From a checkpoint of a small multi-label audio tagger: trained on synthesized solo parts of chorales (CocoChorales).
Rows from block 2 of a small multi-label audio tagger, named by matrix and row number. Rows with one number within an expert belong to one neuron, the router's apart. Each number is 128 + 32 x the weight over its row's rms, rounded and kept within 0 to 255. All counts start at 0. Numbers have three digits each. After the name is the row's rms in percent of the matrix's.
After each expert's rows are labels from the 100 clips, of 14976, where the router gives the expert most weight on average: "responds to" is what is common among them. Only what is clearly more common there than usual is listed. The data: synthesized solo parts of chorales (CocoChorales). In brackets: how many of the 100.
# router: router (model.blocks.2.mlp.router.weight, 64x192, trained with AdamW), inputs 0-191
# up: expert up (model.blocks.2.mlp.up, 64x48x192), inputs 0-191
# down: expert down (model.blocks.2.mlp.down, 64x192x48, transposed), outputs 0-191

# expert 9
router.9 100:101155119133186167111118136111110134124105136144139178069068155119157129176176160087156123112154089094098161143106101146166113170164140109114116092100100138169106132108139141164151187130084097158131099168107139114104148201151111109124093120134142162072160123164156081130089113172151170125142106116069106188108134157113113114062125174142174103128090149076098153064139107092073122170168082095162118129074176172164171129180157158137174105092112123112100183132119077065136086125134087114091117123061147135149097091114184168154118187109162148151154050143137113138123151181065159132
up.0 106:136129142057121072108106152098136102122166092108134161167123108130126120175193079108139153087133116153039097139127139062162161112151125140103121121138167158175114093089100103136127159091122175104144155088094080109133112104106146159087214090079141148124154101100122144154123126121082096151061092111103142074121134176127166158088088161138038119119157174088101109156115153121170183185165122171110125104144117110121100119065167088198145134127082187116129078171134187128182134131135169103129101148112153148129136174181143175133187103140130120119115157182116105143152118174139101076
down.0 102:176094074098152114158074125098126144218152058156118183141146110119187116115194152088140127135174086152161162156066169104105163146152099094118120108143168125103111130146107172112131138064138089138101105128112189164130133163200089126063170126085132158131097137140101084140083084130155101143132140134050119149140096117177114127159092110132182110108088193167114130156134080146142129093159127132173126132045090140130116125179096056126154076200129134137115139121145124142115114156105139175088110087106146173201137093125109167129147111103138097101156098108133127080084082147096127144
responds to: note D4 (100); bassoon (94); note C#4 (38); note D#4 (37)

# expert 39
router.39 105:178084151085148097096136075122158120099116132074085094142168071195161121096151140128085147179105128067134173115140129103119185124161135146135136100117111146127069083204154149185123086128127098086133135168116143090084149162106105173116147119177105127142120161116103108164172139137072172171081079148120087131166138128106128182083118176127085117115140123114106153154117152169105175145080159188124117115131082176096107102169129091095176084092119164110051092111114146169133115073121140121126161159109099139102121109122133186119148187095141083153157085114185172110092158094198136078
up.0 062:141109165110100154108138136100128150179136121164113091135125089091145095161125189123115118130114160136165158122144130094185160110172071150154171112123114112114150085119128088092133082119076128132175070117104183072146058160110110156091151092158109100093112136147152145136050074204143151134068067108182175140160175088110108107120127161084113105084148057186149141068100123132175152199149110161135111118123100137124149141177141137179121121169117186142148166157146168212064110101145122138140106193115144176146178132136109109110104177147130156077140144111137089131175103130103149150
down.0 066:141168120103118136070109115179101139154078087066166183134122135150081157144109126121165134126129119164108119089137136085129079081098139098174054111112177159161140140098193146085180122152145120125133125134078086097068124153121124150182144138114146095131170086095110088192109197073162151093129083141095138183121113105126079135126105190162116188121079117099101158145134093184152152201161150086166116097133078140081126168112158181126114119103082119095134133120117141115136138124076101111098105158148124101183054084152180096145118191093103148169161103123132106125059118123161138151
responds to: note G4 (100); viola (66); oboe (28)

# expert 41
router.41 123:170116130145115089079123074112109100163121119145146123115127058128126101112086116117084198163136129096123133148149142149180196072158112138163129082170129068105113122156115093166148086095111082111125132147134166181087161175098199108161108093128142177089130108090173148109148117122185085178159119168166102119147129121081137124127168159161112106141090145073097176072100138088102134077129167194082120122139075097145154156150171090113159090124102089141099171120068142111089104103144129177097171172106119155087137091181164159177155141106165152148184135100141117121183137170135157061
up.0 085:090136122131087130133142113142094099171126121074105118179106132132124132073066134172134074107129155087088145122126073118126183126096166171110145138089162119182056138116153135148133152123119111166176152117150134108120198167123155146117088105120083109126113117136076182108142186203116118122156185088108166135112158168102115098075102109139177187215148099134242163107094180191141122086126082089139097151120116102149083115134083186108102149156178132134159153100163140073151127177133134125068115141122155123125111122165139111129139110148118134159138130073159179169119092080098127173
down.0 085:140173117071163096112120150143160154111107114105156128112141175031109105137083105158123098137124182127108101081096042092140154143102143099122081142166153157158113098130123108124119107050114230149098106132114058129132173121120087120096160117126090194086158144151116114140147144110188094083180140095164141106167108132096084193119056108116129122134160134101238097118167123169105087107187122144095138151144124138158083133102164142138134118129139136119149136127178149099187122181086089118136122132118156180123122134151108162094123144195117150149099137133168176077097111156137122182
responds to: viola (91); note D#4 (54); note A#3 (44); note D4 (41)

# expert 5
router.5 097:153136132082055094089160106126146104159083108106099143107105103122157136135088205077149117131147174130132126080114098153159086152139157151118143079092085099126089150134115136180172132139131113173161157190097133175134124148062129118071139150129122084109138184133150204132124159138147158135183121104128109097105138169128130165094108080109146113205121100122144145083113120124094178123118091186118054178049143166065113177094142173114162079087138116160132174154086110117164176097097108101140143145121126109156188085084147112149088179154172143156167102165171176128135116100118073140
up.0 102:119135078164163149142125083073131153132133114119149167153117152158093104111158128125115133136117149132174205131141089092216128094089083119160105194113143130165108121146111185141099180125106114086117150143154130156196066158147186109056076144100121144092091132142121097126096114189100083115066103129144163160159152115155129108152195159092105136167076136083186128116155153112116122145123101101060092095138115116132138101168091146146209119122131116084167105168126132174077151119144095125158071176161137122078102113109148108178123149146141111100100108105212046105123136116123117073
down.0 103:141097131151088167160136125093082143105151129135138147155152146110089140111118115061143184092140178163124094154148089099121149218109121114120142093137116088102084145118144145136130142144096118138161088102094201141169095072093122096134111117123158140150141098162077056196101058121169162141123121104157160124064154090143117093177115123141109131191091125150092139137130105148055121130138093128137092094141130124052124137105162173098208151138100109149122127079160175161116118101201184090168140074110090178128156175123073115059076107147160157133164098151162145141123097162176125147
responds to: note F3 (98); tuba (60); note G3 (47); double bass (27)

# expert 56
router.56 104:139127109130086140074104172091101138154092166158133148078130159105117172140125089119134125158163084178159096185127133156070119124165117174085086181122128118131139177081082156096161157120124133174174112181072106111095197118148103113112068160146175102156107124092148081117083114098177079095146141139080129130102126147083163088129162145180187170135106069157171129071117112082115106073130110105166142133090169105058150198115103134128143120097160125210177131092137079113116165102108128094100173129106113182092148140097165155106099098127170092080154124148163116161116141165118095147
up.0 092:131140171126171160107118110100153136124081189154095118121134144104162093237082131133144116105138146129161171115125114134130102116144119103107113187089117073149095133102149113143087176135098150225091164145118129089142172187127114116107123118093191096147147133168124093139127116138102153180144098111120155161086154108155129112051138153149160114153059101100182143098100132074098131195057121144126142120153159135143138102152114167095136151138148153069078149033107150131101154146133067159138152187139109145132137110135170103057141214121096116111099071128131075139128137079101161160
down.0 101:118133111092173087117127085117118143115077170075137116091181158178131063164195171144148146118123114123097097169126148119167114123150159137140105125151137156117164089133146115163079209113122125146086156124157065130104068147116113166097108120134163156091160147094127038140112127132082108111109122077170132208155150151096096116083102135144152081146101105106175146081132153150096198231158085124100137111100122128161127102126098099104120124122145099141122224142105120140138104131052101153132122182088134168140131136144163140166125130050095141149066151094136071105140136127167129084
responds to: cello (100); note C#4 (52); note D#4 (34); note G#3 (32)

# expert 45
router.45 104:121094161175157097143074091088129105108156125148121119105106147164122134079111089169133177166109126090139072142121167098103115139126126206092160121192131066171160141172112111102127097114110093069150146152156165111069101141072139137150162090161122167103082139145126173127153120091174141155068103177056094119089078152187158121132113171162099122176055159149104144130141093146168148106144173165118132094091103095116087129128151161063146108149117125155121076132073098167151128133083094174059154163170095109087090122114118161183137093091151115096134189104199125131150118133143156132
up.0 082:061101133123134125150066140149166171099169098178143171184157163108176142164116138149082121104111136182078084097086119135075113111156134103107076139035120122145128098091097090124105095164159161177135129096160102079058182098129123169133128126119149129112098132061152191113140119150155069096133170084073109171170133080132101075136134146160095096153097138069136152190193120132171086151202126119134131077152125143143137110127128092099076106150148108120131148112182106104151150135090062076160142112157129130055155158105144118145150141118094092117145177070134149138130141101121126108
down.0 078:121136182096138149143121114141139144135139150140109144193120122156126121098233124113159126110162119121163145073098098088153092134135153109124160167075120116088110103128160150098128121160111064142112151115190133125151130143129117183116157089084118060114162085118161106186073121093111208113132102104167120189123145086198095131124118149115119211113104081087169088188116104113178110148057135127122137078152180117145165102138135114111149107183123102060094169089138145159102136117110120118138136165196101081097109123118086119171115163076152134170077096199178103096131112137117174161
responds to: viola (100); note E4 (48); note D#4 (33)

# expert 0
router.0 104:112182068094126113081152111092115077119102088152114126109101165110131130116143116149115165158175089134195092138171096112108091121091152177084158078170068122161136101164171087062132094154129159142166165106078145096103165147153091068101119083122101138082157063125157134121171107127137143157089061118139170123102135106105128151108163136157135104090137150115107166159135136164133126089125151165160199129135043093105143155107129128101084162113173137156063096071137114192141152096156077145166179138112117165179163121158078161120168127160153089125139110175105175142118167147164166071
up.0 103:141135068169110134159140105140131122143135129144114136104114172104105166171132180124119116162130170102072101082184107109157153131073150114133134175202142098167087176132127102098112093101093224153125115143107116140132078109059148123188131077119109108084181108197125119170099113138097146109107149040121054123117134135151093131095155128122129148138089129122145162153117072129138187177098124155116151127114111142138074104122115158149156162089107068100081129129131169195137124102130102131159139108215142085162125110128154132112108141115139145167131049127192142131113072096112117230
down.0 097:142140129096115094090027099122172132126156118067121110191164165143175120132086123072139136197115099186157093040152117176137087215101131139177092162116124107125097174139113091138118169149115152123125127160129153092123113104166096120124152126189153096148153168122152137131099113105094117106166148121111180079125139104102095100101074083143135071103108141143196118136133099171153083125096172144132081147112123154133138057150126146128126148123126173134146152127185121131096096170101139133108044106163170131198071094146096145128092111182120142131132119170081142127162116055088122166
responds to: note F#3 (100); note G#3 (39); tuba (38); instrument: cello (35)

# expert 59
router.59 110:168142189092158105095150078170158145164074139135087147155108060118130062096146090118074139170184148162099167122142097152123182082136124139168146092080140090169121136100078166121142175088153149153164169120168116096090131127130119094155111102150091062164135062100096179140119104154153127167143096108180114120171153129087163103085168088124152127156176090071171140111064191084112067163116128155110138157175165159129122130126139130170145143086125163085105124124082077132147164110139147100120100174159176137175103093180107152106137154117161119085125121133123072110149127164073141078
up.0 091:146124093122097110072132166162104127105162129086142147157139091129110123135129130079119176136110124114084072168155153163145132159121152172117106123119133101120078099097182215105195159151107145168129147136093078116127152167071131146101175115076103140187117166148144093053130119158092181154117112198122123160115195093120128150178129141143130143125080117097106165122160177182103116115153073171085092084112130137100111160091111122131121088136049121124061146142071145133159105089149123078201100132099182125150155111085144125120138103112172120159159080157203182117101113197150113136
down.0 085:149085127065174123129170094097109090160126103115112148095183121138139175169094188141142144152132132086122188145110068094115145165116145108134145179157122136094077096168143183097088104107168069126125116117101122093122190144131150188078090084159156138126123145170160064123129140053090193150080154152115134156173172098140168160084103143185144152140123141139145114184140123137117144110039108179125184103074152159108135150136141093059134114116071107112079085155088085147140133137086155119100153134083188096172111176136108121138177141126112127144170087115089147103112146082129097119
responds to: clarinet (100); note G4 (63); note F4 (55)

# expert 30
router.30 067:115107191135128142095098067150097105167100106147159206160136076068174100109166106132131202137195144151129094103128127142107116091117104153143177074136132087140109152122071133113143118074161159109193105139114130095104140092093122112164178110098178131107124089113146183068135087170158138171172082104140143120108167165136152096121180098137113174121111097124134117105111123067203135143090152180073112122149142135143118122129118194122121144085088143135148142149060075196183126070107130098100134169133157117166068119159137113089162087090128083142160202149108157160120126110165122120
up.0 111:157121176099147162168145146093120166091114088165138123128078093001147110171104138184088084074109048149093167150095140129132200234134120138147092123106115075089164095156121134163120097108212140123077134177114155142081137122169110132175170087109154148154167069169121123147117166167161104066140139168154139100131134131141125150127126127132128144092170155141111130155128096149134126111143116107181121081120092133136150127086152128110097121117118091124174118167119156092148082144114114101150081024103134139152129138123184132198159146143113125126170129161088086120137119111099117145
down.0 115:161106130091155094131079160109099138064133059184077151150144153097164146135119168154135166123100091163094199191084110151117157152189091111162129114117100120095096064078147119110120151140095176126122179131083176131091103126160115136145129145179132051134167055123158171128140089145161129145134129145165181160153120150138096116156100151143152181064167177102148074152152145172097120140153114148152119113095117156086111153119156157128112177061164126113127103128123150092155114167176159130096092063093153144140075115072139117151148139174115166087073049125117137090089141163092130140
responds to: clarinet (96); note D#4 (96); note C#4 (58); note F4 (49)

# expert 22
router.22 108:132162157084100093076131108124143175164080169164112121121095112078151154165122121117151079175167195156153130161134092178120130086196145128140145120129090083186153193085079153118127185077124149140197123111116101097086142104113126091145119132107171078102087085087096155107081101138177091165146078106106133104157124149054154067123133109132138152170170064083166124073112167094113103140147099178085153127206178108120140163108142169120147128071114147124179154122110149117103125130119088100100108157127122140141140084195107141083142102092126113103192117166096116140165143101162152109
up.0 116:158116114113141099097144124138106185141108134134092147072070119153115122174102110161143118203191148136104112173151105142127170099162160118115154133158066066168130191133107109140088172104130160127150114142112129116106160144115125165139072166140144105125147136169116142153077090088173089103189119120110160096139123126026159025137139152148183142112160074091158134049053123109099195075115070123095136115197153138131091143167138160099189139082147157175122120097121119122082079109122098130106166109163133140150130104151100137082140099167113122128138102100144138133173127132168181154
down.0 115:129116161104136147122175117149100195181095204074122072116095083091130053119147105139087143072142187144117096116150147131093168134156147120165124124119166130115108201064079134118118160105116109131125126095102202133199102135127090130093105129155076175077097096147076146145120084193168128093200137119192141146104190113133138128115129102098086142073128155089155078075140120061146125189148152139117126144174114089151135075152145095122112146105110155129148173131103115136156186127143131157104137145113104115078088182123137147092150162151150104094143135088129105148194132184092121097
responds to: clarinet (100); note E4 (52); note D#4 (44)

# expert 26
router.26 068:122171183144108168165118125139163084177150072115075205134113130076139109111075182123131119059160141157125122092146114092147099137093109190135127114150149087186158115119113094111171092125123187108137140158158166194115164158098179089158143159149084146134133120157177189103078114129125146080115074175128096127077175056166077105136140112128121174093124134103113072137114138138175105161132174116112151181128079087097096127057155103162128159108125169154166190161156077143163128113116099093152090135116106083086153105179180110128147109118131116171111130122144129151077163163146089140
up.0 075:126111158113146186117116156128131131097122119134140139109178114123113135107107102147144103061121105096045101125081114124129105152128189064136134213142100180148130157107136141127126105044105133113110119109123156129128159080076149142119127091089151155203132108153137108200144161161128103060143100156158129081179189141167178118166128157107137156126080132166168123127197099079091101136138126171144093163122105106181121160084115076127151123116090093093109141127075120144084110165177174093159122140014133130149149117118182109177143157133081165117104166187143094104104152125153079126
down.0 078:073066127138161110143156097158173149037148135171179154141157139092102156138068113091163127082114108158169150056090109136138114129149143142115098146118058170087164097118197048127128104161165101146127173109110123152078141085182161106160099123121098069138118102113139093105129142111066091127093132173142145124090106160153142126146148176144120062076135118088094155158090134128186111120205114093110161157131146110129142194123117095116114133121140164100107130170075115115169162072144122195131191134108159144172202149121115173131180142117104166107143158113113172129094130116150120102
responds to: note B3 (100); tuba (69); note C#4 (69); note A3 (33)

# expert 50
router.50 104:108148107131083146116134146165072106132129078109177138094096125097132134139139179128150186099048125138059081140141148137057126154128104146167155083182129071100126155189189087141161131163122154133119129179094102148132154093108120065092093156153165145105105151162145125105126143143172094123108139095128122125092154093135071155121136186154175146094148074176073139084099163130126180145083140114092128113134136166075115184138146123109142109102102145158122175145151140100164151092122101152136132161160085110152124082066179151199086096158172131079149103139200198163120116094184133176
up.0 099:136125159116083151100153096112081089112067128138140133211189083046163111106184124142131141095150165131153092165158140109116132185151160133139130110200201125127067102155162124107120177134092118174118135116144074151126157108154085111087112162093140175143096126135127110145131114143132115117108108062124133096129116080148154114126101153155076086093182086255129100119110093139138129129082143122092162071191168155095120138085128109106105092135168117099138149133129130128108131162116132050081141149162121147123094082170140113110109128157141145103101085138126193152168161169175102178
down.0 104:106110124155128151087153131184136125095087134129135108146163114102128095104137152112107113154150117134073032100117140141115133080137131139084115183167188083148013117099129125123081170126096181130124161144094119184135174181149146181106128185151146106142066095124170171119108119162105112130125124107118150103107120129106125115144052169145116128158137111065180099078140118173080158092109138127110083163141136138148044122130093137106152119125118070133108173129117125113144092163100103217152171163131135155093148197160073119127072159181173156164141119085105108114141136115082066127
responds to: note D3 (100); tuba (74); note A3 (44)

# expert 18
router.18 086:148169112097099100097114149147142100164147150099134083112147121107066235122124087158139166160097162099159105093137126118185091093131139131125125117166178200141122114138151074149169077137125150153139088103131130169133083098075130110139133144106126115162109158094175160102174139157100177117130086152156126136081087103097108137195124168228143119158098101148067164098127106107125087125076111124182145158127146089138131153061130143153072088097127103155152153070119101134116097079149084150139193171111123149168147182089145151097157166064157136075094125075106168165117123117166147109
up.0 082:103132125104129077108099119171131137081184165145146134190174139170160112126171184083133081123145122124159074127114124080140129157100149112152119093125125180125132080137122076135093105131135050127155069115203104152109182102121179144094112106141143127148162153075126163126150092091113146122099055112093130106118115164075112125079199157167132118118102141181157183188158118166118122122121129098067156148128099080141061077125118102072126124143132112181137131117152139147097105119116112119146095166112118177163140116197110105141115123147142136148122229164104187188090110114180193156
down.0 072:182129142085117134142118095157096150053145146147159149162152124118133083134106194166153065173121154119110147164111134158115131207080136141161153105176148141100133117099176148174146164174133128124125104131140169088108114117102114147145175083117103137148071166165162132145170110119056095170147087142110122108096090101116101128138131138125150192124115112133153085098105139154124114128061153118182012174161218168117175101162088164182157119104153146166139112133096114106109119089107088107121078137145071118163083154099106125105134088123148120113058099124125067115162079123101139196
responds to: note A#5 (100); note G#5 (46); note G5 (44); trumpet (44)

# expert 61
router.61 103:164168097141124147107131056115130089144144119079183113131159100073150162141107083182179136139166191160126077167144148112118082141157177130159197164152172149156132133141080097134165165083140168130145089109117085121135194148133125141110131152112122104109152051110116165086108103122098178149091088159088152152128167128105128087127098130196075088128119076062137097093186128112098091091128120145096137127192134167155122119096175139114115095146068120170157121128045117119166090118128148102102103163083162153133159138143113164093147113092188133178166085181156124109089162170136085149
up.0 101:128180123074068148144135186100086119132104166131146131165161133159109124076110112106105095109122174102092179148148102128164087096132079120081133130173128133049213114173088171100112111082089127107177155096103103129147076095136112192073138173115132147144117120135141122150114115127159114071168223093170148079114114112095161165124124122182160148133237132158109159116151141110140096145149115101133118118122112143112140125155125067156150055142115130162184170090152134138075128149064126150162196114133097153126113074108151147129150112149072103082134119104176135132135092114123175086
down.0 094:122147160078091126096106125117133152151136116114139118144113101086143133171224104148152120062105121108147098174164121169154108159142143105147141157075090157104110136150186154138167124198131126125136146154098137113113063186183112109097109055142118131134150103101155089037176133218086115157133128152124105077074112147067114123129073144098121118094133104163098149123188113162104129126147137203097141085166174116109175095125056112174143143167115112118092142187145160098112126129175141137108112141105138147122131158115148045099129175216117122122142106078088152097088139097147138137
responds to: horn (100); note A4 (51); note C#5 (46)

# expert 33
router.33 095:179071134102109113077062148144109162145136155136112096096104089114195126103096109090172167173091131145172103156129169179090125118168121146093154124190121123086086149147171126131182105110105077098088153149121208173146132156135097060150086083155166088170136175092134148099151099118091160123125123096100076090138064162089128088128093117136160107100089127115103156123145136094116072125180128137094132117108169051079181147137099102084145085142156114169173097105155144134116095121183163175104134177171144112086146112146126158083135158146149083073133113124120125162175103147180153088
up.0 065:141122168107131126181139125131112173058050101105141134123073097081123148154161112154170081105128149094076119160104135134124127128159150125179159127142138145121145146127197135069103090110141160176112139085113192153110187159067166154105144174183097110145102073137170137101146113143154074106151107082134135127132099157125137048142113145163170145096168137099176112171132132140110142136106158130040138079189114142118145149134173164132111099120164099130081184168120124150082136189191129113163184154195111102151113123131092099129103109170141136073113160137092082139100152068062103103
down.0 067:101185103152127143132110126108217076129111168134147109057135159149116094197057172176130111094137111139140147079117077180156178163103062173088120110145158124160098163063066099143182119083092131167145174141105142147063080091165129094129153191161135098116161100140118155116105127130155116116077149138126146102148161120112107141126148089096091140139137111075162144101090218147116091097124137105132132083142147091090129176125181204118102190093105151123149128115132132089204091132107096123127168154117138140171117077138114165165131088131136108130102159140117133180153111179115132150
responds to: note F5 (100); violin (92); note D#5 (43); note G5 (31)

# expert 17
router.17 102:163114094097140078125082118079148111159093090138084150073181074153117170167124119109149079143167157078125142100189103060092147097139106119155133098172122156135105077134156181133149164204126168164105108102134125162119192167132128153149085142107094089104079122139116141131158185161161164176102122055093175139144144111128140141093153153170143137162119152102157175117126078098083150174090102083101179099126179149085168160082160104184121127170094118156070105121110118128162152106145137119179105121077154083093167102147071137128168117094101081090176106116105097119118163179096110112
up.0 075:149080143131138087160119103158100104095101110112142114130153156152057142142116161157120106105137112174163155177102118157133085114157141073117122104157094114086108120138130118146115107162182119117076134100132158150107103113125139144137140111111124154072119179187136135102077113131157160131108156158185062168144164083095108085188211099058119103158117137122156134131048153192130066162070137136135106152153094122125178105137134166116092100053120157128123199145125131116068191099148131162169078095129104094099114176080072188133124139086064064138108139115153190147137132136150143088
down.0 087:175126094133144142118200080152104138164139135095156113126108068102093129100066105138111118118115153127109160093132163117167153086120154116109132174116144158139184131088149125134079091093111122123140150141134132138170100091158119175114124115121116172070165124110157133177080185093171150131162173110161109134152193129086132193080175100150126140140073082089171132069104092128191099079125146112204110159149118140149120201110140149070139078098083107128139121117101111146052177043134091135131162160109130119139161077141079096171141086087148144185169063136079135134128124151111169150
responds to: saxophone (100); note F4 (31)